config = dict(
    model='multi-label audio tagger',
    dataset='single notes of musical instruments (NSynth)',
    train_examples=184686,
    n_mels=80,
    hop_length=160,
    input='log_mel',
    spec_augment=False,
    win_length=512,
    arch='wavenet',
    norm='batchnorm',
    depths=[14],
    kernel_size=3,
    stem='single',
    widths=[320],
    num_labels=36,
    init='torch_default',
    residual_init='none',
    optimizer='muon',
    muon_scale='match_rms_adamw',
    lr=0.0062,
    momentum=0.85,
    nesterov=True,
    orthogonalizer='newton_schulz_5',
    adamw_lr_other_params=0.0011,
    grad_clip=3.0,
    gradient_centralization=True,
    steps=2800,
    batch_size=64,
    epochs=1.0,
    lr_schedule='step',
    warmup_steps=560,
    weight_decay=0.4,
    adamw_weight_decay_other_params=0.05,
)
Rows from block 2 of a small multi-label audio tagger, named by matrix and row number. Rows with one number belong to one channel. Each number is 50 + 10 x the weight over its row's rms, rounded and kept within 0 to 99. All counts start at 0.
After each channel's rows are labels from the 100 clips, of 14976, where the channel reaches its largest size: "loudest band" is the band of the loudest frequency at the time of the peak; "top examples" is what is common among them. Only what is clearly more common there than usual is listed. The data: single notes of musical instruments (NSynth).
# filt: filter width-3 conv, dilation 4 (model.blocks.2.filt.weight, 320x320x3, each kernel summed), inputs 160-319
# gate: gate width-3 conv, dilation 4 (model.blocks.2.gate.weight, 320x320x3, each kernel summed), inputs 160-319
# out: residual pointwise conv (model.blocks.2.out.weight, 320x320x1, transposed), outputs 160-319

filt.310:59 34 64 42 40 47 44 45 31 52 55 52 48 59 71 45 59 47 59 57 52 36 44 34 47 54 43 48 48 37 55 43 29 53 49 53 46 56 39 56 46 53 57 59 53 46 15 45 47 35 40 50 70 45 54 62 60 68 49 48 53 58 56 63 26 50 49 36 63 41 59 48 42 46 59 59 34 65 48 59 33 52 59 67 39 47 40 47 53 47 42 62 53 49 49 54 63 59 55 37 30 46 57 74 33 42 45 61 52 45 50 41 64 51 58 47 54 55 51 54 55 63 52 73 46 52 47 48 43 39 48 67 50 58 26 54 41 46 48 54 51 45 51 50 63 54 37 65 62 30 48 61 41 60 48 46 41 42 38 42
gate.310:51 61 28 49 44 44 45 43 47 51 46 60 46 53 61 62 52 56 38 47 38 56 54 49 48 50 54 53 52 48 38 79 51 61 42 39 55 50 30 64 54 42 50 50 55 45 47 62 48 57 52 52 50 65 39 48 58 36 54 36 64 58 47 64 48 43 64 41 56 51 41 41 43 53 62 54 46 56 49 62 54 45 37 61 55 36 65 53 53 49 44 61 52 55 36 24 33 66 52 56 40 54 61 51 55 59 54 58 51 42 51 42 38 49 46 43 42 45 35 62 53 38 57 40 49 36 40 49 74 42 65 44 49 55 62 49 58 67 45 51 65 44 48 53 43 41 56 49 40 55 81 50 59 30 54 42 49 55 69 45
out.310:55 49 49 51 60 49 52 70 50 47 72 37 44 59 32 41 55 63 68 53 38 47 60 58 31 41 52 47 27 63 56 39 65 53 43 59 44 41 43 71 46 58 59 53 54 47 68 48 48 41 54 56 59 62 43 59 65 52 61 44 58 46 44 57 27 60 59 66 46 53 60 45 57 54 50 63 70 56 49 49 52 43 55 39 66 40 41 40 54 62 67 57 39 51 41 64 56 58 41 53 50 51 50 66 52 56 46 51 35 44 37 55 57 62 41 29 45 66 63 57 52 70 16 50 65 53 66 49 64 28 45 53 46 50 45 59 56 53 44 56 60 50 24 48 44 59 43 48 42 48 82 55 53 47 64 59 54 59 58 49
loudest band: 1000 to 2000 Hz; 2000 to 4000 Hz
top examples: octave 6

filt.132:48 48 68 60 46 71 53 53 64 74 57 71 56 65 55 47 44 61 46 55 51 35 55 64 53 49 52 48 54 84 55 55 56 54 55 43 58 51 37 50 65 49 38 36 40 49 69 22 43 50 32 53 70 51 62 53 19 57 46 47 51 40 58 61 51 58 70 46 41 65 41 52 61 14 67 46 45 57 69 45 53 31 51 65 51 78 40 40 48 73 39 42 49 41 63 39 48 54 55 57 40 52 46 42 47 49 50 41 47 45 35 45 49 47 51 36 46 62 61 43 46 47 72 48 47 52 35 52 47 62 55 29 47 50 52 64 58 48 45 48 47 32 59 37 56 59 27 49 49 49 46 57 48 49 52 72 70 59 64 49
gate.132:49 59 70 30 45 81 60 38 62 59 48 44 43 64 57 41 56 69 59 61 40 62 43 58 68 45 61 57 49 46 49 38 37 46 53 60 32 60 49 44 55 28 40 45 36 62 35 60 57 59 48 32 51 58 48 65 65 44 54 55 42 48 29 37 33 35 35 49 58 32 45 47 45 52 56 60 52 52 59 68 59 57 57 39 46 38 63 40 66 36 47 30 61 54 45 54 57 42 34 55 41 43 46 35 47 44 34 50 38 35 53 51 32 60 52 45 36 61 61 61 48 45 60 52 58 48 43 45 66 48 55 44 45 61 43 55 50 58 50 26 44 56 54 50 55 60 51 55 43 57 35 39 61 49 47 64 40 55 57 59
out.132:60 53 47 51 49 49 54 67 54 41 52 65 48 50 70 48 27 48 45 61 59 54 65 51 63 76 52 60 65 51 37 74 53 41 60 56 55 45 40 54 61 59 36 64 51 48 44 69 48 37 47 46 42 77 43 44 55 67 55 61 44 55 61 66 48 70 88 48 47 61 74 48 40 60 58 49 65 57 41 43 35 50 60 48 56 42 58 40 42 43 38 39 53 44 47 50 28 41 48 40 37 51 46 64 40 52 42 52 54 45 51 47 51 49 54 64 37 42 66 52 39 41 59 48 41 46 45 56 45 76 70 55 60 34 57 57 45 38 68 36 52 48 60 41 43 46 52 64 62 52 58 54 53 44 52 28 69 51 59 53
loudest band: 250 to 500 Hz
top examples: octave 4; pitch class A#; note: A#4

filt.25:53 38 57 42 45 50 43 48 65 54 57 64 39 32 43 56 28 64 52 56 52 37 56 47 42 48 55 37 35 49 54 59 29 51 43 52 63 61 43 57 38 74 36 74 43 41 45 46 56 37 35 50 45 47 44 26 51 58 44 39 49 42 55 56 46 60 40 57 55 57 66 42 39 36 58 24 66 59 49 36 56 62 46 53 49 36 66 41 41 65 34 48 59 51 40 52 45 53 38 56 33 40 48 66 39 51 64 50 49 43 62 50 60 52 62 52 62 39 21 51 56 56 60 66 51 41 48 59 63 53 42 30 43 49 46 55 35 63 38 54 37 35 40 52 57 59 50 63 53 44 63 61 43 62 61 56 73 33 45 34
gate.25:55 64 55 47 55 42 50 35 51 48 45 52 50 39 52 41 46 39 43 59 57 44 49 63 39 59 52 61 40 66 36 59 57 49 70 56 51 39 53 42 47 39 65 40 59 43 50 48 58 46 59 49 38 58 60 48 56 59 57 33 52 61 54 50 56 58 40 32 39 52 69 64 64 53 75 51 52 43 38 60 43 44 46 31 65 34 52 44 53 61 59 50 46 40 57 59 56 63 33 51 51 64 57 42 31 54 61 54 46 40 37 45 62 42 35 51 43 57 43 56 61 53 56 35 52 58 50 46 50 59 61 44 46 59 54 56 52 39 34 57 27 48 53 49 49 38 19 50 63 57 65 45 61 46 65 41 29 46 51 62
out.25:53 47 64 47 54 46 57 61 38 45 51 65 33 38 39 60 45 62 42 51 33 48 37 38 55 47 30 51 31 59 39 35 62 60 62 41 39 54 47 56 63 53 48 57 36 65 57 41 49 48 41 49 50 33 60 56 58 53 48 53 39 75 40 44 46 63 45 49 40 64 36 43 66 57 51 56 45 39 77 43 59 43 37 44 60 61 55 47 57 47 35 47 47 46 62 65 35 38 59 43 62 51 65 59 46 52 33 51 48 52 30 58 64 46 48 53 41 60 67 52 44 56 53 62 51 58 52 59 55 38 44 47 48 75 49 55 49 59 73 53 47 42 46 42 41 65 55 53 48 58 41 51 51 27 51 56 51 47 42 40
loudest band: 1000 to 2000 Hz
top examples: pitch class F; pitch class A#

filt.90:45 56 47 53 65 59 43 51 27 53 52 45 58 54 66 40 58 50 60 45 39 28 51 49 53 54 44 53 59 41 55 40 48 57 31 51 53 55 35 54 48 46 45 67 46 47 57 46 44 74 58 41 55 46 48 55 59 40 42 37 62 39 48 47 49 65 49 57 49 63 45 37 45 52 45 62 47 70 53 34 49 49 44 53 52 31 51 38 47 45 37 58 40 45 61 27 63 43 67 52 69 37 35 49 61 58 34 75 58 49 33 46 39 57 42 38 53 42 46 43 53 49 49 46 49 48 53 25 65 31 44 41 54 57 45 43 47 53 46 47 49 53 58 59 46 42 56 62 39 44 31 51 52 51 43 36 49 63 33 59
gate.90:60 58 37 49 50 56 48 50 45 59 50 60 50 37 43 38 46 59 56 53 59 54 61 53 52 46 46 56 40 58 55 58 48 53 53 46 47 59 46 43 69 31 35 60 53 47 45 50 59 40 53 49 47 38 61 54 56 47 38 54 60 38 61 41 54 45 37 28 47 40 68 54 50 47 50 60 64 67 55 57 56 78 53 47 58 56 52 58 27 44 33 51 36 75 45 52 50 35 52 47 43 19 45 51 39 49 45 54 37 36 45 49 35 33 41 53 45 44 39 47 39 48 61 46 49 59 53 61 54 55 24 50 56 71 30 45 52 42 51 45 39 51 41 55 38 76 69 57 42 32 59 43 62 57 31 44 47 42 44 68
out.90:69 45 61 56 43 44 47 36 50 45 33 33 50 59 57 59 56 67 48 58 54 50 49 49 48 59 61 49 54 53 44 56 47 50 52 68 34 44 37 28 40 54 50 58 53 63 50 48 48 32 33 34 41 54 65 41 56 55 51 45 50 47 55 51 65 63 50 52 51 69 62 45 53 56 44 60 41 52 58 50 58 40 62 36 45 60 42 65 49 46 45 50 34 47 54 52 66 34 31 48 55 44 47 64 43 32 63 51 63 36 74 40 62 32 40 51 67 68 55 43 42 52 47 59 33 52 37 50 52 62 55 52 59 55 52 61 61 55 51 49 52 62 53 55 55 42 40 44 49 50 70 69 46 41 54 46 44 50 60 29
loudest band: 250 to 500 Hz
top examples: pitch class A; octave 3; octave 4; note: A3

filt.180:49 39 50 60 46 48 42 69 48 34 60 64 47 48 56 46 55 51 56 48 30 53 39 64 50 43 39 43 53 44 50 49 48 51 53 45 45 67 61 37 47 57 55 44 30 61 47 40 47 46 44 53 46 41 30 43 44 50 56 68 44 61 47 59 60 44 42 51 57 53 62 68 52 61 53 43 37 37 58 67 48 42 55 60 66 34 59 67 55 42 31 51 47 63 56 66 51 50 56 64 65 38 32 45 40 47 42 33 42 44 52 57 40 41 68 53 53 47 48 55 43 45 27 64 50 53 53 44 73 33 48 49 61 52 57 47 49 58 40 34 54 72 47 55 67 58 54 64 32 51 40 57 51 71 53 65 49 42 31 64
gate.180:65 40 34 47 42 65 48 51 36 35 40 35 31 63 54 59 67 54 30 52 60 54 51 47 43 69 49 60 58 45 47 41 52 51 58 66 51 46 44 42 61 40 57 62 63 59 35 56 50 44 58 38 58 69 47 53 58 45 37 38 45 50 53 43 48 49 37 35 45 54 48 49 40 53 52 45 43 71 41 73 41 63 35 51 39 49 50 55 43 54 51 43 47 30 43 50 45 51 49 53 64 45 37 73 49 44 41 47 29 32 54 52 55 61 51 64 52 45 62 48 47 38 43 46 43 66 58 49 61 33 46 62 50 40 69 46 48 43 57 45 51 55 53 39 59 46 65 51 65 46 46 52 57 46 55 35 56 51 57 53
out.180:52 38 45 61 51 44 59 54 52 47 58 70 56 56 32 48 77 34 53 51 57 52 57 56 56 52 49 38 39 44 62 73 57 47 42 51 49 65 49 52 56 43 58 26 46 56 50 72 43 56 38 55 59 44 47 56 56 65 65 66 33 53 40 54 53 52 48 43 45 35 49 47 50 55 63 62 58 50 32 42 65 36 44 60 24 46 46 53 50 63 44 47 44 43 62 44 59 41 40 46 57 45 46 41 56 38 68 43 36 65 48 54 43 47 41 47 60 53 24 65 61 42 54 57 75 57 68 41 55 38 51 67 51 47 41 47 47 38 53 61 62 48 57 36 51 44 55 53 35 52 54 52 54 28 43 30 59 45 63 59
loudest band: 1000 to 2000 Hz
top examples: synthetic; synth lead

filt.286:56 48 32 52 50 56 58 50 57 49 49 42 41 50 56 38 61 42 57 61 67 48 32 30 54 54 53 65 57 39 56 53 60 47 57 60 48 66 58 46 38 37 61 50 51 46 52 55 60 51 53 39 53 71 53 56 49 44 74 57 37 60 57 43 61 33 48 61 63 64 35 58 28 41 46 63 35 36 49 70 33 65 48 59 50 48 48 53 41 53 51 36 19 77 44 53 37 34 67 48 51 59 42 56 55 44 38 64 56 48 38 32 63 56 58 49 50 37 45 47 56 45 43 30 61 41 43 52 68 52 50 40 59 45 57 46 47 42 34 28 40 63 56 50 60 61 40 54 41 63 46 56 41 42 42 38 49 22 48 53
gate.286:35 58 40 54 36 53 48 47 42 60 48 45 40 47 40 37 47 41 68 59 36 54 37 57 57 60 63 62 53 44 57 44 66 58 39 48 42 29 64 51 65 41 51 47 31 57 51 52 68 59 59 37 43 42 60 54 64 59 54 57 47 45 48 57 43 62 33 46 42 68 47 59 46 61 54 50 53 60 49 57 54 53 44 49 52 54 54 60 39 53 45 50 53 58 51 25 71 48 62 53 42 36 49 26 53 62 56 49 52 47 64 31 42 35 47 54 62 64 70 27 39 52 40 48 40 54 72 35 45 59 44 57 52 53 74 56 34 48 51 64 75 47 34 54 49 51 57 58 55 59 38 64 53 51 53 47 49 25 37 56
out.286:39 41 31 68 51 56 61 61 71 60 49 47 57 46 33 51 48 51 31 35 58 48 45 52 65 48 41 61 55 42 33 48 42 59 38 58 57 41 50 41 56 72 48 51 56 58 38 42 48 48 45 58 41 26 58 50 52 44 66 51 42 58 54 44 36 36 67 41 51 38 56 59 59 52 56 34 45 49 52 52 59 50 52 51 56 58 43 54 51 51 39 42 70 73 38 48 61 71 63 72 47 47 46 36 51 54 57 51 63 48 45 80 60 54 64 38 58 70 44 40 54 55 47 54 48 40 47 40 52 51 38 54 31 60 60 43 43 58 72 61 50 51 49 42 71 55 31 44 44 58 58 54 35 46 58 42 69 47 66 47
loudest band: 1000 to 2000 Hz
top examples: octave 6

filt.182:43 37 41 47 57 62 46 39 57 54 51 69 49 46 42 63 77 50 72 53 49 54 58 57 51 50 52 49 41 36 43 51 38 59 55 50 53 39 64 47 61 52 50 53 50 51 59 32 57 56 51 52 38 27 37 66 49 35 47 64 50 55 36 57 50 45 42 60 66 48 62 55 52 59 55 39 50 38 65 56 50 46 63 54 56 45 46 49 44 62 55 51 56 64 72 63 45 38 41 65 46 68 60 55 44 52 51 40 54 37 45 47 28 37 44 51 42 63 44 54 48 47 35 44 41 57 63 65 50 56 48 43 58 60 25 62 38 71 46 37 46 27 67 52 39 58 58 39 59 46 71 41 57 49 44 58 39 32 59 61
gate.182:48 49 56 40 43 41 40 42 63 59 42 63 59 36 47 32 40 41 63 57 47 46 38 65 53 47 39 42 55 41 61 41 55 47 74 40 60 60 33 44 49 52 67 75 40 53 49 43 29 58 52 31 60 53 36 57 61 42 44 56 50 63 41 59 57 50 46 48 49 31 45 52 56 52 44 43 65 56 45 63 39 61 64 49 34 44 48 51 56 50 49 71 59 38 61 38 52 74 65 66 49 41 60 41 36 37 27 56 55 64 59 41 50 53 51 32 50 50 56 56 57 42 64 46 49 43 55 50 44 58 47 57 42 58 39 53 32 55 68 65 42 52 56 47 54 41 64 62 56 54 65 51 53 46 34 57 46 35 53 62
out.182:41 43 55 52 49 44 53 68 28 34 45 63 44 49 44 44 56 72 60 54 61 54 50 47 42 39 56 35 56 45 53 55 40 36 52 45 52 45 48 42 47 57 48 49 64 42 44 34 41 54 43 35 36 57 46 32 58 45 48 56 42 43 61 64 45 43 59 44 43 49 39 63 39 61 54 51 62 34 42 56 43 62 62 55 65 39 36 58 63 51 55 51 34 47 44 58 54 61 46 54 53 39 40 26 45 64 51 42 61 59 57 46 51 56 50 61 33 67 57 64 37 78 59 36 46 53 65 47 48 49 63 41 56 41 65 51 59 44 52 52 48 51 43 42 52 54 24 44 49 29 37 42 66 60 51 48 45 42 51 34
loudest band: 1000 to 2000 Hz
top examples: octave 6; pitch class E; note: E6

filt.116:56 53 57 47 55 51 71 58 30 57 53 68 37 39 47 57 50 51 61 41 46 48 55 55 63 62 59 34 62 54 55 43 44 38 57 47 59 58 47 39 48 50 66 38 38 45 34 54 53 45 55 47 48 59 48 35 56 74 42 51 57 40 52 59 49 63 40 50 38 58 51 57 40 55 47 30 57 25 44 41 52 60 40 48 50 45 47 69 48 30 36 44 61 37 31 58 38 51 36 42 74 58 59 46 52 45 45 52 38 59 50 44 24 47 54 38 63 47 42 46 37 41 55 38 56 49 64 48 42 45 56 52 49 54 46 35 32 60 64 38 54 53 40 58 27 46 49 76 41 52 42 39 55 39 50 50 35 46 54 53
gate.116:56 43 47 62 52 62 60 71 59 51 70 45 27 28 53 47 56 40 47 38 44 49 47 27 40 67 46 65 51 31 63 55 69 49 59 51 62 56 45 74 41 48 45 52 51 43 55 36 51 52 57 51 42 63 49 35 56 47 30 44 67 54 52 58 60 68 68 60 57 56 43 36 39 32 54 48 66 46 39 49 43 53 49 35 50 70 36 55 38 55 41 48 43 71 33 46 55 61 42 36 51 69 48 60 53 63 39 48 50 55 40 49 58 55 36 44 50 39 58 41 48 44 68 51 44 35 58 51 47 44 57 46 40 59 44 46 42 69 47 36 53 43 51 45 39 79 63 58 43 45 44 54 28 64 54 53 55 56 59 47
out.116:46 44 46 49 40 53 57 35 45 41 29 48 33 53 53 30 43 47 48 45 65 61 64 35 68 61 45 56 52 62 66 37 55 66 42 40 50 52 49 63 56 53 44 40 43 46 43 33 55 45 57 45 53 47 67 67 48 41 53 24 44 53 48 46 69 44 59 45 44 33 44 58 44 67 59 43 63 63 32 66 40 46 67 55 41 51 53 40 66 56 66 44 56 55 66 55 54 35 63 61 74 58 57 53 36 37 53 56 60 52 55 74 53 40 57 45 38 57 51 52 36 44 42 58 44 46 41 62 50 29 48 45 59 56 30 53 52 39 39 50 54 43 43 46 57 55 43 65 57 64 46 43 61 49 47 54 38 50 32 66
loudest band: 1000 to 2000 Hz
top examples: synthetic; octave 6; pitch class F; note: F6

filt.230:54 56 46 44 56 63 49 41 56 52 46 60 66 40 46 64 69 74 42 56 44 21 48 47 42 62 54 43 72 35 63 46 45 41 46 56 59 35 49 57 43 41 43 59 49 52 45 49 64 59 43 52 46 48 41 47 54 51 54 55 68 45 45 60 39 36 61 74 47 55 52 60 37 36 41 55 55 43 49 49 39 64 60 41 28 66 52 62 57 63 45 40 44 36 34 41 50 42 62 40 57 67 50 33 54 73 53 47 36 45 43 58 55 32 29 39 35 44 38 52 53 42 58 41 65 69 43 41 39 48 35 36 61 34 32 40 29 43 54 46 51 58 49 49 46 61 41 52 61 49 58 51 45 48 48 49 52 39 48 50
gate.230:64 65 57 56 58 60 49 38 39 44 47 52 55 52 51 66 52 48 53 53 50 45 42 37 51 59 53 50 42 37 55 46 55 63 51 46 34 47 45 34 55 39 46 54 57 60 32 49 27 40 45 62 35 57 54 51 24 53 64 47 55 53 48 68 69 60 44 57 48 51 54 39 49 43 51 43 47 50 47 40 60 34 43 52 58 48 48 53 60 56 31 45 37 63 45 46 63 28 45 35 50 51 56 41 46 54 60 41 49 36 52 42 28 40 37 60 43 51 38 59 40 60 42 39 52 59 47 53 55 49 60 72 47 53 66 49 42 56 53 54 57 41 59 62 55 60 37 41 52 39 35 56 52 55 58 49 34 55 58 49
out.230:56 37 49 56 53 42 28 61 29 37 67 55 58 51 57 52 42 47 46 41 54 57 66 46 41 63 47 51 47 54 62 41 52 49 62 40 48 40 43 54 63 45 60 48 45 38 58 55 55 55 23 50 38 56 63 74 52 70 54 39 47 49 50 32 49 50 38 50 47 52 42 52 39 35 48 55 38 58 68 61 54 33 44 47 36 32 46 44 51 33 57 68 40 50 47 48 51 52 51 47 59 45 43 52 41 59 50 50 51 54 71 51 53 47 57 41 55 53 68 40 38 38 63 54 57 73 65 46 49 40 34 65 52 63 62 67 55 49 53 53 53 37 58 45 31 14 59 58 58 56 33 42 47 24 56 55 57 51 23 58
loudest band: 1000 to 2000 Hz; 2000 to 4000 Hz
top examples: octave 6; pitch class D

filt.247:58 40 45 53 43 52 51 54 45 55 39 40 50 55 63 65 43 52 52 40 48 59 55 55 42 55 53 48 45 46 38 67 63 50 46 45 60 54 55 58 53 34 42 41 36 48 65 52 52 42 43 57 39 43 57 49 43 44 55 53 49 66 58 66 47 49 61 58 37 47 39 57 64 65 72 71 56 55 36 51 46 62 37 60 51 42 68 64 60 39 32 48 60 60 38 39 50 30 76 58 43 56 43 54 56 61 56 60 42 57 27 44 51 16 46 55 55 64 42 70 41 45 59 32 46 64 54 53 52 57 54 70 46 72 51 55 38 48 52 61 53 47 59 51 34 45 61 47 55 37 56 61 43 49 51 38 47 50 53 50
gate.247:57 45 50 47 67 50 44 56 55 51 31 52 53 44 56 59 55 45 47 64 50 41 46 66 50 42 55 58 36 49 38 47 56 40 68 63 47 46 62 58 53 42 41 55 60 55 54 39 41 49 64 35 42 54 55 39 55 55 71 51 51 67 44 41 44 63 58 51 45 35 53 72 48 44 40 41 58 44 51 38 39 40 65 48 45 59 47 59 74 37 58 43 55 45 42 51 54 40 44 55 48 68 51 55 66 57 49 43 67 50 50 43 38 45 43 55 47 54 55 60 48 37 44 40 41 52 60 63 57 51 47 32 51 58 36 58 46 56 65 58 45 56 44 51 67 50 40 47 55 50 38 61 65 49 43 60 35 65 52 68
out.247:46 67 58 63 53 48 47 42 39 28 45 52 47 51 27 56 59 34 41 51 34 28 58 59 51 60 44 34 54 52 59 43 11 47 40 49 45 56 40 43 52 64 44 45 56 38 44 50 57 50 57 45 37 51 46 58 54 47 54 71 61 52 47 46 47 63 65 70 37 59 67 32 46 47 56 62 43 51 50 53 54 51 50 39 54 78 59 35 66 36 40 64 39 45 49 55 48 69 35 34 51 59 30 59 68 29 62 47 46 46 68 56 40 65 44 61 45 49 45 53 72 42 65 57 68 35 60 55 46 52 52 56 39 45 53 39 38 61 45 42 60 70 36 53 51 48 33 51 56 48 62 39 52 57 69 60 34 38 48 50
loudest band: 250 to 500 Hz; 1000 to 2000 Hz
top examples: octave 4; octave 6; pitch class A

filt.263:40 31 42 41 62 53 55 41 48 53 46 80 51 67 44 50 52 56 52 45 49 57 47 42 25 66 61 23 72 53 48 51 28 61 50 59 68 45 59 54 44 41 45 35 54 63 59 66 37 58 58 51 60 52 63 46 59 47 46 51 40 58 52 63 58 55 52 36 55 69 47 37 46 54 37 56 49 33 49 41 59 50 54 53 47 43 51 42 52 39 41 48 50 54 56 48 40 42 51 58 57 46 41 46 51 38 32 45 56 57 43 70 59 41 54 69 54 62 25 55 43 41 63 65 55 51 46 82 56 37 35 67 40 43 52 35 50 60 39 56 49 44 59 27 34 55 45 40 47 57 48 42 63 53 52 41 39 58 54 45
gate.263:51 52 41 27 49 46 60 44 56 41 47 58 62 47 57 42 39 74 78 48 36 59 46 54 56 46 50 51 58 49 43 56 48 53 55 55 46 48 49 52 53 49 57 49 43 57 57 57 44 30 62 36 71 61 63 45 47 67 48 37 47 50 49 52 46 41 44 50 55 39 47 56 42 35 51 39 46 61 50 51 45 27 52 69 42 43 38 43 59 51 48 50 47 51 50 52 63 41 39 58 40 37 78 35 56 32 56 47 39 33 53 63 54 55 43 57 24 34 50 47 48 58 45 60 60 48 54 56 48 55 60 78 44 64 51 52 42 32 39 41 30 47 73 50 48 65 42 47 51 57 73 60 41 49 58 60 55 39 65 60
out.263:60 52 42 49 57 58 40 46 52 49 61 50 45 39 58 37 41 42 33 57 52 67 50 79 44 44 49 48 46 65 36 54 41 45 39 36 46 69 52 50 72 33 53 41 51 55 42 50 46 56 34 53 52 54 45 51 47 56 49 59 43 48 38 49 51 39 25 47 65 66 68 35 58 65 41 52 49 60 51 33 51 46 50 39 47 55 40 38 46 56 52 43 59 61 46 65 68 29 48 57 58 50 44 47 55 52 55 53 46 62 33 54 49 48 46 58 53 42 51 43 44 62 59 42 49 67 45 26 70 40 45 41 50 44 36 56 58 51 61 50 46 47 39 56 58 50 63 37 51 61 60 54 42 44 28 36 35 56 59 44
loudest band: 250 to 500 Hz
top examples: octave 4; bass

filt.120:48 44 55 47 38 53 41 45 55 63 54 70 60 49 34 63 39 26 49 60 30 63 44 39 52 50 40 46 65 46 53 49 62 46 44 40 57 53 61 28 34 37 34 41 64 47 47 59 64 73 38 54 34 77 50 50 63 44 19 49 54 50 60 39 48 62 41 42 56 32 58 54 50 31 65 62 51 49 64 45 36 53 50 36 35 65 48 48 59 55 62 53 43 51 33 52 64 57 56 77 53 62 51 37 52 47 49 56 59 53 78 54 48 43 52 35 66 59 42 45 50 50 54 52 48 59 52 45 45 63 43 45 64 32 57 52 59 52 46 48 46 59 60 57 43 42 35 37 66 51 51 50 31 54 45 50 63 62 67 29
gate.120:56 43 44 53 56 82 50 64 53 57 47 59 47 55 62 51 41 34 61 32 51 69 53 54 56 45 40 46 54 60 56 51 47 57 55 52 43 36 54 60 58 64 48 44 44 59 52 52 36 65 61 26 48 35 55 50 66 52 32 62 47 48 56 47 41 62 36 54 58 51 50 49 59 44 45 39 47 60 49 55 51 45 46 62 52 55 71 62 45 42 57 60 63 69 59 55 37 46 57 47 68 48 51 37 43 59 38 51 47 54 28 53 51 52 60 41 20 56 54 30 50 59 44 38 63 51 43 57 54 51 44 79 50 42 27 53 61 42 58 50 56 44 32 62 36 57 51 29 59 29 43 62 54 47 38 62 55 61 42 56
out.120:51 56 32 72 59 30 44 61 42 50 65 42 39 43 33 49 45 23 57 52 60 72 70 52 44 54 46 72 59 29 47 60 33 56 56 39 44 55 56 63 43 44 46 69 62 52 57 65 53 44 39 51 52 38 64 39 32 57 38 56 31 31 58 61 57 54 52 57 58 58 41 47 53 51 38 33 47 60 49 60 38 40 49 61 45 58 52 63 55 41 38 70 54 48 63 62 55 53 50 33 38 25 28 61 49 55 45 65 52 62 57 52 57 68 59 51 40 63 50 41 48 55 49 52 50 53 40 64 56 67 41 56 57 45 51 49 63 50 37 40 46 27 51 51 43 46 47 42 59 48 63 49 57 57 31 41 38 44 47 51
loudest band: 250 to 500 Hz
top examples: pitch class A#; octave 3

filt.245:64 39 47 44 56 48 54 58 45 17 46 72 47 46 54 68 53 42 66 56 45 52 60 43 43 46 48 55 39 60 46 49 58 42 53 51 45 52 45 54 68 36 43 45 37 67 45 60 63 57 52 49 44 70 62 58 53 37 52 32 37 45 25 38 44 58 53 69 49 42 48 44 43 28 59 39 38 50 47 49 76 52 58 52 52 41 67 40 43 41 47 52 51 56 61 45 46 41 36 53 58 46 41 29 40 58 46 20 56 60 62 40 52 71 33 40 38 54 63 56 50 51 54 49 47 54 47 43 39 54 63 58 57 52 46 49 51 52 57 48 42 64 52 55 51 62 59 51 47 38 61 42 60 55 60 59 56 51 35 48
gate.245:51 60 41 53 45 52 54 61 67 44 56 48 37 42 52 50 54 60 34 50 59 42 55 42 35 58 60 51 39 59 49 45 32 40 57 62 59 56 21 29 59 39 71 33 64 49 65 54 56 42 48 48 43 45 47 63 53 34 43 49 50 55 60 58 31 54 57 43 55 37 54 55 46 41 43 44 49 69 65 57 35 50 52 48 55 83 61 59 42 39 53 55 35 51 52 39 54 49 54 63 59 46 39 34 50 62 38 47 62 61 35 40 48 59 67 63 42 38 70 44 38 50 36 26 37 65 60 62 61 44 56 64 42 48 62 57 58 66 30 22 41 38 31 57 51 56 57 55 48 70 47 66 49 61 54 29 70 41 47 37
out.245:33 37 62 54 43 57 53 51 51 65 51 31 59 54 43 33 32 55 49 43 64 59 66 57 49 48 34 66 36 55 44 49 51 45 50 42 48 67 57 41 55 39 44 57 47 41 46 67 37 51 39 45 41 51 54 47 60 50 53 55 32 39 44 60 43 59 54 31 56 58 49 64 37 60 57 32 71 42 49 40 66 57 61 54 44 37 29 38 59 51 38 71 58 46 40 38 46 69 34 58 59 57 48 42 48 65 49 56 52 39 28 53 41 48 63 45 65 52 54 58 49 77 59 50 70 43 53 46 57 48 49 33 53 41 58 56 57 59 53 45 56 41 41 40 38 50 63 43 56 60 57 60 50 52 30 50 55 48 55 65
loudest band: 250 to 500 Hz
top examples: organ; pitch class G#; note: G#3